A small self-supervised image encoder, trained from scratch.
Model: 32-pixel images, arch caformer, norm rmsnorm, activation gelu, num experts 32, patch size [2, 2], depths [2, 5, 2], widths [64, 128, 256].
Training: soap at rate 0.0019, 20500 steps, batches of 256.
Data: trained on crops of objects in photos (Visual Genome), 123503 training examples, 42.5 epochs.
Rows from block 3 of a small self-supervised image encoder, named by matrix and row number. Rows with one number within an expert belong to one neuron, the router's apart. Each number is 128 + 32 x the weight over its row's rms, rounded and kept within 0 to 255. All counts start at 0. Numbers have three digits each.
Before each expert's rows are labels from the 100 images, of 14848, where the router gives the expert most weight on average: "patch colour" is the nearest of a few named colours to the mean colour under the peak. Only what is clearly more common there than usual is listed. The data: crops of objects in photos (Visual Genome).
# router: slot weights (model.blocks.3.mlp.router.weight, 32x128, trained with AdamW), inputs 64-127
# up: expert up (model.blocks.3.mlp.up, 32x64x128), inputs 64-127
# down: expert down (model.blocks.3.mlp.down, 32x128x64, transposed), outputs 64-127

# expert 11
patch colour: grey
router.11:120151144135121110119099080152147126134100155110075078121168168094127128116159156140211149130177122176109161166094167148156200138136095147139090104129147094113135103163160076168101130169086127
up.0:094176150127138074107160149120179169152158191098098104135205123126142082123204199107128083102158134083160142095105130105127167104089167126051189101121134159129161134161123160144083112091110093
down.0:238132073123104165165119041114174120120124096110151119122072130096087154090082088179072154135095131126143108129175143130149143165124130140148125163182104125067118079154087135099118128150127107
up.1:095125119135142048168119114144097177118080137101168115165174107099127115184135117133116101071111118099103165126162204127133179112136142146129115142172082102181082197127207104113140129135130135
down.1:130066106120126171107138133118163133125177088124113087091093145164136134100131127092227146177128153141138089158103094161144090138131127078075176146165095157149133112110055146162151180084135108
up.2:108094129116133104169055110119091159066131129103097137122181120181166122109124128134127111140105125096100105124111159147110096110122188138136139109106119042138166136105140134138148130103138139
down.2:098109148200140099109148186169131164122156136113131106142016102134099166134137128137184110109142120120119092108205134111128116072159146122098159133119094153071128103101126191159085135132113168
up.3:166143118106125146079106070123108131145161064157128135125132119110123119205142108122153158103137126035126153135123092133113134096134067157105176056131138165127143117123105139150131123158155116
down.3:124231119104116108101079204128137130151155088098152080127152156133169153124095150063135139137111135176184124073174154131112152190109157139064153124080141170169134103180112161088111120188065172
up.4:088142142126130130126134108116124219151094162133170162103143156114128158095179133113104131103204132185084140108127098195139116132074106184198109169173126058125139097143123170134114101158128092
down.4:170101078155093108076146149162133094109117070165111112080160131136137102164068130128144115170099089093205142168148139113131139122136128127142131181138088127132125144116121147084095179097105147
up.5:118106125128145125099099116121077132074086061145066099172141138165091114117136130185123102105033103111176095110129163155120148110158124118152216184125146131164118099089092123154107114072091115
down.5:178102169101134125134117214142144095115168128135108136133094142117152152152135127136137168117128096155126097133103133107099118050171044122148128105129119159125151086159155139129120127157062066
up.6:117130150127083057166096163158079133084094145112157200114124168128082101105131123113085148126115159135193169180135097163134087105097169144177142167118125112145080108155131146092110118177128146
down.6:157152099154105067123126124114082129130195084104098126136170052065146122125092085140134051128111123086140132140211206109124130117127089101131120123203085141169141157165137075106076162088103144
up.7:108118210155170149087082097141065128054147031127131128130187124145099126146135096114125156137100146084067164114166148166091069177118163117178126129135167121141074094100133145140141101120148156
down.7:155127077111118157113147125202152113113147148166158118186126076176151148101166121151175102135168199129100137084075145162119079132146097120141142124127059131141149137155091114097106137126147065
up.8:093127143121159073126151147121167128071146151187145107155104141153175167156095135097141112203106138102082096111118139090129117018157108125101114106077150128088141120147092107138074128144076097
down.8:092089112188081138117104170144133090117144150119151141161151071128103076071133125119093088119068116139112090103133122153129136142152158088187132115139130109144138140130143126157133136126124155
up.9:131068075114130101115145083127128102134127052127193125109099120129159057142129128114095126167172134123102088135116115107074110117101178160098138106038143157104110163138074142155107157126076164
down.9:110089180129155085127076145168047159153136165154105138150110107176118172069127147136111181127116124140139107140141087133081099118150141102154076098168135090120153138189153059054146136123147153
up.10:135126134130140203097078052125150141171081136104096086152113114091102146132129174117123111107126142175126110106075103158150163077094151150089127153150112061123156093109190094111141107141096081
down.10:232117103158145128117113160053081110131098118123120190090087133169112126114156135150170129132093128089048107177150117116111088121159071125137150119133174199152094145139165129163100166055070131
up.11:129088118150131205115148062103118119127125129166145181227207161147127099084211156118162074164128145107131130140109105114079131147135121150128132109154084195109114174146153136126126131088073060
down.11:106141125135096130122104160137081155120136128149141128138114157069191109108134147167143130119093102128151172129129132117176147177094164145135132125162165153099109124079191126109108142130186189
up.12:186158090069131105125072133133160119154118162161114084169120168031133194148150151080130108148109105147136169160115174139082110115177127095133231115133152103156147130084115114078147126168154106
down.12:184118145141140177138171159124145146143144155021144101072078088141157120136144165134145143099108132109128094058112131120149096133080088117116123197114125108111126089155160177153150174089130178
up.13:127124045150138131145127147145119105132154098191163059162074088127080094114120131099060118153128168136129149135149090114114116069131113097192107109064128106188119109128145123122100176121099167
down.13:131140136125142178094137089070080103139134138098158167130176131082136127169106110139113232122099106129210119096218170146165163156142126168090105112145067125147135152089099118076147111165090162
up.14:144133167108133135079146055176125116126130109139166117126111073128146106125153118095166080137120116173133102174126128153128128071140041083125204141146107143145159116155096117140125129114094145
down.14:138112129100152212119157133125123155166148184144144131084129140156100197065136128086130166087139136120141093150132113137116151180138203113102117126140124085134082140068107127119135108104179134
up.15:128121130117129084070068148130096111121140126152156133101131086051132102150157062123128047150132127137087145118074143116137076158170107105153170152164159153170092103090142156148150103109177149
down.15:115150225078151188135158136150111160123140108149146115167081093121113148123120138123130071114161086105128114147106122223140125140107128136117171129076201136106173082135160103118087138165157125
up.16:140126093137135107174119143101127150110128124142100136059115043108078124171089126123195110084142175099072103131123186067117119186177129156195104150150105136139095124125163152101153143148128125
down.16:114149112097106143188121189124127220091116128115138131118156140160142106073122093142143124190082097113114163111134112158108030083133144117114162151110178179163118099076127098119158065175109161
up.17:133156137120156124120116192109140101135121138163162147104185054067180091107152119159142149128098137137161058139108114158134160134148154149131103172111127148172167208158119195153090107136078143
down.17:144140156104132133076107168140147088167089129112151101155139106178149091103128156095115209161157186190152104086125148096112129113151097105136104087126182123145125169166160144133077127087112169
up.18:143146127134167106085139130165120117124148095168156152088116119162100106135123133174043148136104145158196078082161201134076097164110133128121139107059082102074170119166093119137130159101103119
down.18:097116167115141138119157142142137092151074114139094120144074159111136135138151092192075113065155153128145142136132051093143128146132128133116069051105216108112153136098161124106211072133125114
up.19:100100195124128172132097125170091098072109158183131125213108091107088156109109153165090147162093108108125133144155054135077149066103119119087165125163118154123136130170112118153143157093035135
down.19:121128095109117099127094105074089168152124122154155112101140082153096118139133074152130069090111162138068152086145179116173114152155134142129124105174125077136111111059150126148127130115119131
up.20:140128083190118123178161120142166136038195161130136152043107147109120127100096126148127119084117126190134095138106111139109100097111131120133149126135102113100107137153150126137108083123122153
down.20:106124091114150057153120172117005161150138094141117132126076151159159099130158125118118115133135091175136120141109114072182123127135113127156115169092127127110128114122131158141162156146125114
up.21:129076066134069150073128187158146111121147176134135122164146181048115149121142159073145095171168092118126126122134141110124111117179096154106192116163088171113072158185106139175102104064137123
down.21:145087151104128136075105057119095092127116128127129138137077102196111111146109140114177128089133086152158083096078099146098144178104123123097132146106140103073141068152092127117144098156152168
up.22:139201146121107111120122086149110127144147115163132071160143217069179060183122160142115196122130114095145130117199132125092150109139051101124124163093084112145116132078137163102129186058122114
down.22:072113136126118113092187077127216126123175143127120167127119134147076113120105157101148124114149142187142095093159128136147126185106131153110159094140187129075131121115113102125135082115110099

# expert 31
patch colour: brown; green
router.31:125148102070089112134123100133134088101153156168109098098097165113099135170122170162108109113153082134078086176136082196124118090128092135153169107196114136102148128139155112100101160150094073
up.0:100095118131116150081180132079149140107072097133123160171132126126150165113168185106115129117118112144189153095098067125123122209104120168138100155130140056144118090073168142146086088054122164
down.0:094146164125129172084130159110116137102112136155131171137126135153106097134086133150164088139129169091103096111094166081120184090096174145160093137103152171075194113129127113129180128159149096
up.1:122155088158149079135125045080123147109173108122100149124146092102127148110139062149081078147103100126158057110088167127093121098115089078131153122133061148110102176133155135091145101087173199
down.1:110165212135130118196166116118138154177164163115170154095070108175128134139053159148148162114133175168118111127157118126118105159171151128152139155107145131178131134103135131096124123140115079
up.2:158206190127128104128108141112105131155128123154118135124135114095113124148174086140107167132130109167064105131157086120056139102222124141182149117128163153180142117104118124120140143123165104
down.2:129072148122151142127112137128148155096120117148100122077132139162104111087113126083173126112123132125160129139153118127129166176124123148131135204044111141116129182147163173085091081136111173
up.3:130154106128133133158140184157169110112130111124121112183158143097088127115161146178165130083136157147123116082181093158172105120112100241082118170070166169102191158093110148092111128140135127
down.3:079110108079179142137141135114074064138142174098152128082086144118142138136125124174062074126129113149151098154129180121144124135133132079082078094135137083104075109122154163091123137077128125
up.4:134130121109140161128106067124084129094181139137144133128115115131080093142152158057104186169131117126166113100113074119083113112111109117203101146165172150179110117098108126184133185099184079
down.4:153144154117163149136131103117112118146054084134170107102128126116121095139059093117146149176123091130110140129116140102137200068156149157114136138061112139133145139033103135136121095121120117
up.5:110143101173108128081083121152134119125134195184125064091166096118111208127079134195163119160126131097167070160154168118097137086153049128099113127143133118135080129092153148097113153121119134
down.5:111072121148125054113152177100127116157118156114110104127100168114125101098155118131129155136060109162122101107045108139148160158151163085130156176108185128185124140158188075177134129164102102
up.6:082087169161173159067082186140124147129118155067132121056188156076103125103100170127114134168103116096091162149212139166111128112103161090148136116178146099113219127168140123091118144149118108
down.6:184162119083103138152168121121161142175139159178132196173141074146118138111143095150144119094102111129085115052069163159135131135152115119121191137103077116127089159115069144134115126182130111
up.7:074127101136098127146086161197122102128097125132121165180120152151117104148068066146148148105140108179139122071132125142097102221076116162202107134105127169140117119128125137172119136088147171
down.7:156148153068175115146144131080118076129152092130112113092162143129090099155170133153146130096136141108077118195145101181140167127112101171122159134180128083126131174108127128096129131156077108
up.8:086097187127128090133142122137158142099128123121126057120121104172122134142104150108128049122128162130124169085153148147122151141156154122114140157165130133115110164124175125135106093121144118
down.8:055148146161166174124103162086118043156149137078126163153124098123110135156090138083121095105153063116202093133145152151102110107043106077179135146133157124137092114153121087133059126112126118
up.9:115124180125075127142153149115131182128168182120112137160110115108115133161158082124098139061133116161106108169138152032149176110067097128114124146127151150137123086132147090088063148182138131
down.9:182137140166153120117090132193108037072129106089132106081161176184127142127147119114126082150171183116127128107138124201104126156139130116145118149159096148107120138111157141101110085096114139
up.10:132117099098086151099108095073158107145127160137127128069133088119116103128162084125117115113112128160098082143140126177151176173047166128139160143132119138129074161131060144136166056128152117
down.10:115097061127127074177178136193117182120143128127112108118061159140134111138086142125147121150138168167152109150156090129099111112178163125114113131136149102154173114099187137157126175127088125
up.11:177133082104083132130079134129097162130145095135111127112143103132115123091101087163112146109124102159071164126113126179227124110170141160109158083186128126142101205118153077198127096117113170
down.11:096134135155090077136186134158094096118052159119146145095142064132133182127130118141100100186115081117089125145098121115043143099122136066164182127059122126134157086137087206116088147142123085
up.12:112111138137123123176154142105194117166089146143088077130150099164120128127109125149096169102104167119121091151115171061144137187137147161138130112053146141119119111186076151161096071100100137
down.12:043084123157135119066125112139132145122131120095151115158110130124075090136106114082128150169140133115155159124119117197118089090067134131116117128143159057109175126093199135127128131120153113
up.13:164180118155107114150127130084168130149122066153087167115119128150104125162151104110124081127150131094122112101101198123130065105143123131130062141150122106110053058094159122124163125073155149
down.13:122113121107177165120154179117122130170152115110182121162164088120093127138044141162084220152140134087112151127138112119106102136148127117145117096144119107170149118126142114170160130226134096
up.14:186047125101122116119155116154195115127110106128078141075110160164093148142115186104130089130136153127105149170101118114082157086078125130127134161092145088171130063088110140114099141121137121
down.14:051157040137188095102121129082135124159165165155146192148104075104156109127119144117101148139154130121135109127072129166149107191171161168077150104166101137042105175158159123133153135116147121
up.15:045112144089066137101116143114179118209125117130100161099146108122073116083132143126131176140093094119098148128098132125127133083196153110140122162150125120087063124140107147147130107114134123
down.15:137214102181143132119167138092149117079120134151147130144124125102125128065133110147145146106167118204117135088086162053129077115108125090149132185110108114136211116077105102124174126145105091
up.16:138132168117090031189157114152160132142113112125131134081113089150140080103120114202146128106112189151120173112111164139113127129146086129128127149158099068163044064113120136093126148111126135
down.16:106137123136112103065121100119113085145119214131137179113179094130149165136133125078114148127121133137126106175132121097107180129099187115187128140097130147126202134150173084097163115131106127
up.17:030143121131160092088124077131093152137149168116099149149168086138154199124073105125116125151104144145136162130134181105124107143087127115123135130119126157081065111155060135156116128129107155
down.17:163108111116061129143122148139148127122137059128124145090129133143073131170152094124162104105109143122199074129116146092142152169106147113129099198110105129114175148181177107217145129097095193
up.18:158136058138128064166148136119146150125155113079138122157142082121106184098119048141078124130156125122147158110170107134153132143173192166082131102188115126147162138164127135176138130056130134
down.18:132093157139130131198029155121090135179130124107096127142135130134087145123155154127130143227144075099178147121159144140112119099126132138156135130106008171118154123141128086123081107150095186
up.19:126132105104122118098074093128159131116131087030134131145063194182133134121105118117124098121111147167175093149149143126192144079124134140073085094153141086109100131059151147140115159087131073
down.19:137116191179179168155101165072114174132189142133130138103117148162138169160185169120175168120109129151128108137165123164073130128150141144178101145085105105109148120122139044120180061119126122
up.20:189157131146128142149142165118169147125159158121103132099108170109116255126122148042061113120133145110094193108168070052092119129126100114107116164151126167043165082130130115147146107140110156
down.20:084072083094130135058055124213116193173137091072129111141161073155126112130142123139140078123110145089109127117113140164199128147144152113202118148072154090131070131119129114048117105127125125
up.21:183163094131033146165101164159138112091128064123204118108126085100129150090156110120073133152142124117164144093146118108127072077090111132120105099094133134101134140112133114158118198156101110
down.21:130075142121198084116152113120078169128111125141043115122115129098130130136104140137164129188158108141125145102132151138137192143208162061176157088113082094233149075169168059096165078105164142
up.22:130116143135122154078094128100173134101137172125133093116126142161109140088096140160125081142106151156085121090177164198138124104126142178115161203155120120172103058123142181155123176151183090
down.22:102148124131144193089116141122144068172139189112141123161122140166108107204139136115172176135137175109128086123126109119121140186163037151122181080158097131092130151141095097137147136133106081

# expert 27
patch colour: black
router.27:120116100116105123108154082154075125103176144174161145091127153130167174157102094149126117124145089130159138153146155176202090133092105124148156095157141113056095172135092153114134084110110168
up.0:124141157115141169142145125140130087126140125126106118094116112161107185047181086158105148097078198137137163054095143185141158135168145119064132122120135068065133079131138103162093196200109132
down.0:129081105127122042182150116131119132140110185083098216086192073107090102167119127124173111145124101111111150191090103074157132136171151162170146133123140097166162149113096124092177080071057118
up.1:155190139098147163112140140136168146137088131106125119147080130090098130138158086144135105087152123134132144128129123150156169132122150102088074125132101124129110092148128137036082091125152081
down.1:138105136112126121121038134100027188171124168140092064146132162181119116092103129093128193159140114138133091182118127142100126128180174118211211080130096129126152189171132118136124138108122122
up.2:097188197138166133147108138176098155130078116077117211152135113137119138126143013121108088145131204143183152129105166061071129111125087154095121090127088106094118107103138130129113115122159132
down.2:106079103125135094107108163130126146127115127163158112130089173101150029174143133171113137142110125106079122124087098135147110097150182167125195180097114034195151085063162141154203165116122115
up.3:131155133116072134098155146116111162131128127170114134117137171153107065138126153144081133148131160095136128091121154118139059130160162087143146132116129083111190057125139134225056087129176121
down.3:117103090114174157110110104160123106162150091118193162102128127146144163143175132073149146173092132146116193115165097110159096178040117106112154169106168128162169103150110066118116155198103104
up.4:105148156131155139130126130138158093085103081188134129147128088052144092052133093111130137114156117185106130133085089142133113142149168134102149146155186145075127049121155103163148118043144152
down.4:143110176091102158136112093110095179222163134112082139151178149116128116153150164074127127116117144128147188050116141080116127032126098127175083106127166127124185144141123131126108142153152135
up.5:148135122190145123129082082124102114105120129123131156159147136159083121165167063120155148124092150067170103096188161110110167167120152110076104125124077085078110180119155127102136110071151126
down.5:093105087091082088157122138080130117138130167106118076131108167129122170122134157136159162123109149102071119143089139102131137043107160076161130159160105080125178039092153161173139140055107094
up.6:190130101103109141148095178088112104124138116103062096125123129171111121166096113098114094137151122078098136117076155136135118134119114180104120137095117163128139054186136146119049154150105126
down.6:116154107190185125087140091198125105175091123096161129117111121117104099095114135171101129126111109097143180136156104105110174074165120098130139096178118107140066204136157149124127127116081167
up.7:098125137162105178084124108098088142152136084116151164125145137089065208078172061098062148180109110117097080167103171140133122096147094127115102103110180135123146168188125082087098157146119169
down.7:176122113099081154174158040169125148110178135133150117117202104109107143136121127129174084179109123094108177132136172097128174141117125098162079149129037066098160099116156155092124129161161165
up.8:151152156114156158187070106153129112115119054084145117122092127087103152187153130068103118166095128127122145150093105166121062147136135133104135140168121157084159077103156103106132110060096099
down.8:117122174169170131093080135086105114156124155175150175136165155131110101097092169118182172139096131134137130116156114071106165101168114081178080129158163087116131141149137150121127110168135160
up.9:120143112101142211139149118136100219113141120157079133135160064119119103110130140090177092169101093140107140106146170139145105120116127128087120144114200197117099133133143139149089128108155071
down.9:083128115137172159093137150097120126152044077143132140137155096130125065177126118141134128099097197145131116164172130144137151131151105096114182102138128153134108123105164139221129140173113157
up.10:124141126122183177126115121101161192086164116145125116110107158138132136091040124145135131129111134073146129089122184113088142096140127127147090145160188121142153082110134194133101159130114076
down.10:131171077130140139135132104123131135150133065135127085142121064119106099149165187113166164144105078129122087055144116115061123166148134158121172117147077107099130094100134072118159075211072128
up.11:174134069162153136157129166177118087150105025129121164141159199063149130103205142101131137123115170136114146138109059178127097125127189124130125137109184107149172172067122137143117184119111134
down.11:140150109151134125111072122109128093145127135063159127120130168146063118125064151100105110124117118100127126110108139083138154131179125138082158117162154077140098088138217174071152155132126074
up.12:117145111126130127123041133162140093154128135141106154166173132167149093170113146157058117084118110107112171122080151129122157107128108132125122115141091106101101157144157217170170095165175176
down.12:105135107128151126133135097129112146131143126091139080165122093147092127067093165075168133124173050116159153126150118110104131088104137094112162126069123135153075097179144063129068135185096087
up.13:076147151099139148127155144165144151158077103105133106145129137110135063151125153163100148130097085141133117130115108174172179176147119125100125132144136104129006139164145129091126153033128172
down.13:151092151160155116096160207129138082184151128099142140088115164156084127134149093123150104102151108082136076151122120068146109081106085159127124128118131169099135168131051153143106130118139115
up.14:098107106119193120127170128126095131154165144070106144079121088146088125149127128100128104135111109108126115140127137099179054099133073111172114130144135088139153169129148115100128104144110085
down.14:178088143125120107132112091135155145054108104200135196148141124143121104127086082231121150102155095149123091171132078141095170159121155165127145109123083145118098101130072074125111144157131187
up.15:158129100137128154082124102120166148092148110133138167129163178164108181120240109098165155121137116161127106139127164139201100062146120133128120151157074098098073104122131118125099126167150111
down.15:157138178165128172099129129129143171112160130136107088158136122097124133141056122124116081137136134115110191201126134054136176112122141108131156113058169139118179123176063139151148124090148160
up.16:145116170165108125119160170128131142101129122041106120099100090113158157101147140104063121116155144103108121115150137094116137094174076131153099106107155173123085115152144115153067138128070051
down.16:141133136111144081109067131114179170089113165097118109113177134070107080146147104076165100152142124124089147108109083183111149164185125147148164130147121125179173091128180047106141144072110136
up.17:108150155062108134166097101112146112141104174151123125116103109139138111120123147165134163129106217126097087107145135143113128118133108138114124054147174091024118060124149127153091139049095166
down.17:064070109150157100082141150088126141159072129132135166107158174185144108091153135121091145109163120093125117154130207125101112086117142086131106148142141139136148153106092116091148120127135099
up.18:111127124099127112142138178140048159115114088131117120061206122149119165102145106047131154172141078190145172092136109097122162159127128130134108137124098077141159134114118136097127109155124132
down.18:170153175111152127210141114113124084104132108026170119115131124087114112130118097120132122074128151132123082161116122121099093115181194149088137150129128163156063158070193169154079084122198131
up.19:120108150119183098127125125163109102151129133205073130156093154070102121069137127204119084156102138122129106130082069146134133154165140169148142087180078153126087121140148080117164152163185115
down.19:074100131110096179126116125118171168134120176136131159098158079145162096143077123038057149060146104097195127160061191117123124133123180134052094116122122075111138139115136154158087120075100146
up.20:152109154158160097074139117127094141138145121109156142110166126101123074123164132143129141105124116101103160105154145106166090094121094155187143123039140154123153128132160144103147090138148104
down.20:126100134134094130130125083142117125067136093115163114126026118060119110154146140109178178147152072128121116076090101117158123175114122153063117170147031083135125084172130143157139159125111159
up.21:164109144132129139064142083105144158089125077104115208087090128135158137093114080060155150207158199172140087089105132104084133125185090073075129135133131154142102128122136150154149125153112121
down.21:145167127117151088145159112125140153084128225166110119127091106147128105071041121081083122120157090119139109113050095130255115157142116120136194122139098113200124153185125125134116125067110080
up.22:133137135145076126129091113114036132166126129121130146150071113138122106157137138127108158096149174171150104191111089153085184081150122115100068119097130059247118131116146124128117157112128092
down.22:108095165113181115210143116100120103127119118099101168113185142171129027189140141124112156160117118093097165110132092100146149094078158158171180161133099121171168130122114087115141096102087126

# expert 3
patch colour: white
router.3:074135133114100172204061118124100128100187131118089095105130138079079115131126139139159108146079134152109114141123079083117136114120121095126149206103117171122127081080145108153152182152112140
up.0:172123129086119135127114098164126135147121102105154060178182118179165138129105136127127128139128161133069169119179129148166095133174124205131122153125215124121204074116138155170128104160134163
down.0:092120119127121055134113133067079105139155161115088169146128137089093128138141110113086120200116069114199131133115114121139110144128103170120132112157111140181128140190149119140167184162095134
up.1:150159099145166228136154124140129138145153112094096108103113102124085114186119107142140128109152082040130172165117141126083157108103056115140174187140169131114075078152178143136136127122128140
down.1:089098125094131123080098168158123161130132148110138138133121146186164113128084136156137128175141131113099131072139157101145070162134228133121080063168073121160175171165132116115103145104130108
up.2:183151149168127125100111052138114220076139114067131119133104115114138159115163125128050131098140102161141129104148118163157138200101151117134155105153062069155120146088114139084111152073079170
down.2:064086157114178181145146150130120125130098132105154077142002081145144118148137108091142101131177131119109134098110060107049099127139179123132094152101105155130165084176118134161087136090172127
up.3:178116136155137142172160137148156115090111134147121092101167168107096063132094109124111076146142119080127099098190161132056147117104093085136110150112142095124159073138192113100092075147106141
down.3:086094143108145146097173155129062134098116154128123123136109083127138183152193094130110189119128094137110138135084119158138128114077202131120136081093118124093145160090148131129138216137124139
up.4:137145153149093092182110148128207115130114149091116133114173160127154158113224116099095124103127133131136108154143163122088107178076173113126141119094111129153154154158081167154170094122163129
down.4:136132113140104153126135081112088136077149099148129127095123092132087094165119181128105104216104156117098093087129091186157107103140113126069132130098109110153090129105191100086144112156092146
up.5:202178095163105083115144103165119192227175113182126179119135150130067159122124124156137134091140086109111089130120125157171131110087152104070131102117180109138112115101133118144136130091065144
down.5:131134206088153127173090073117107116069101087121121134140093165146130128139142095147109206161111123116133141107116104044153142088129094089153103154080151161120182108094099131110186089136149126
up.6:134099050123098119165102134129133132092114121121154144146086156113169135147097131150123104101099116127100091159080146100169077086130142094131175136114099138092162161178131107156117097133112190
down.6:153128174166189124095125152133106151127121127162084125107124124175098130103133070198123125155122166074117174112108134191099183108124105096138112096100153060086109115121161146131051155137102133
up.7:065134179134064162168122185220128112164121077116124117134126092114202140100147199080120095101119164093193173096140145069134135160142125110127058109106124118154131160085109143121143170116150100
down.7:150126108105177119157093128118069146113184197061163130125080140154138098135087125164107208179108132216133059141141104105137130113128080151102148100125100088077144159158126095123142087115125175
up.8:118159111130108166196113142161141038101158144128112181125124088109077148138122166067133110028173132091137104097125108121149082116152092128170152081094069122172153101159150139108103096130176137
down.8:132131150122086147090145110179128186128142115134196126148083152134120099147170128124126138155079111167130072142098186086151108123087174150108164194145101102097131112109116150139139151168070097
up.9:137132117162133209184116128106131151162070151124126120107142112122146161069192088070125144142089171145121124120108143113082127114150128151144166025132131143087085170165135104134131191151135122
down.9:106117112151161080049121093134135183117150089103154142155099143150121140090143121184130129091129106095172153099129112113103112139167177131167123149102162103101107144149180118104116090124112148
up.10:136198138158129082145088092160077207100096140124117080134178136094107104117137121133138126122129131114117086127105137140190152113108121120141091159143122125203148128133159123168109109148090146
down.10:129117112128135146102109154127166096136134106094096134139151096141171236172075198140071117120131083095148173139161100141120160130107091130121062170124084106105126135138094131137158183144159121
up.11:095145113207164121172181111084185134129153140042141125128128165120135143126076137139128093133148102156122143108171141158165096109104127133078181117139130120097128128123136154130123101056118171
down.11:117104157084176164121142158104140132096155143164141140133148154102120122108160126112204075103170142086167119157114131107093066169181160115118118141137121164134142156140106099086111174129147097
up.12:116111140131131120089147129135150115138163141132126186117151080134126072145137125144104132183119087057177081117129222166119146087063169062099135067133079144117129064132147127098107107109133178
down.12:098141152184110038148135107118124090124151125131139079111125148072156163133055092112123143115127092151132131116102166188189112118136164176107121137136167096135161108161152096074117128075113100
up.13:137103128121147159102139111106027132188152113175126112112080140115088152109173150145122135153125145114158114148156156131141127111158087127128149127192088163148142128142177151110148177175134076
down.13:040128128130096146090055172092189135147106177143133114159116074070111065092106125126119155059117109214113150078144129133127174152078167129158101123110087163154150131135139106121164096120109148
up.14:137131110124089140056139123124108119127141149098059167187060121163114200122108124121095072123124107153159132099137126167118129122142116135166137067163082215121152132123073187141143166136092104
down.14:093160127100090055149076106098134131125169132109125106093112141146035160153108074180103115125125117145120153170181138108123140098136139113128112239110097104124149159136144138128103074059082170
up.15:088201235121129170178101065079174092130146131128136067129137121107152150104119090133183101092135119151129126127136126130116145126135128115126114129095142118127183135117137136121153102123094087
down.15:105090113139112147077151142121158135137143161155114166140150110121118142113127159152164140214068112165125085150126161112113130155105150173179128145104147124192132031133098129101166126219099162
up.16:150134122146124056119214127206155107120062146138082120125103137124085125111133123131123165125098133135101120128182142110142051115131110097174076110112156159144136156112068119140118136132166119
down.16:124126170111108108151074079124062111137198093087113125164060142068223137118146107072130088139192123185134075115113123095114163128114114103135198134113129108113128109096123142112111132104120095
up.17:157104105183126130183157159175128152110133144158144104166149189096137135166161116062139138144111158112167109156197026197089111105144135180136112096127189163145130197137161128117133116155137127
down.17:112130151150115112117170149108089111128043162116138156161176158141187121084156101107129136081109109140097068032094109171123125180116071141136129130127159099150122116194099119146129121138139187
up.18:196105117072117194146090077078066138154128103084089177150117107121120152153097109136233134156099151154117173154135098143186091151080133147105151128160129142148083149057096137159106117119133189
down.18:123142096175180072156137155124139142125109171177147118109126113131116143133160114099121058169136115156121101160103177098084133126211134134219139143112142119073134130199200123122131121133108143
up.19:082132116062126110121129137104116116122117107064163147198121143188198102118158160166175127073096088125147150122126124109106161129093095132111130141091118090139139109028081148139111152089164147
down.19:167150131143114137157142124078126092158203201125129125101139115103129121192085082126040136170138128130079177133151127140123112127155148182149085096154147191111142119183133162138137129183107120
up.20:155112115163117149146097105109080107175168142100091176124118139123125147142096134132125130102104116123168147132104147119132136133157114103096123142100154112147185082139170099146163079142081134
down.20:085122163124136111096125118150146162068091125148140092137096159165104135090131125182113093137134151058096138134095082129114094098091175087173049111161097160106062133101082127086089128159119127
up.21:109078105156114104135176088159117135183169141133130101182114090120123178133110116122119155080122142202110122109124084104167164121129125158104143050215142096130104099130087150126072144078108068
down.21:157177162163115174146064140055113144036124072141109183120131138136067115141114188163151104084158123128156134104196132094114127089143111111158106216107123130164125105114136121178179081166124152
up.22:116061143184084075112106152202138089091061131084122113114109155129107143128138151142104086146149094162107063164075047162145140132118155132144166074162101073133113100147115079125032104127116151
down.22:128176116144176167126121119121104145183076126151115120148114135140110099157117137149140119170117173133123230103117175136105169115109065102145117153081149121111136183099152126092169141135091137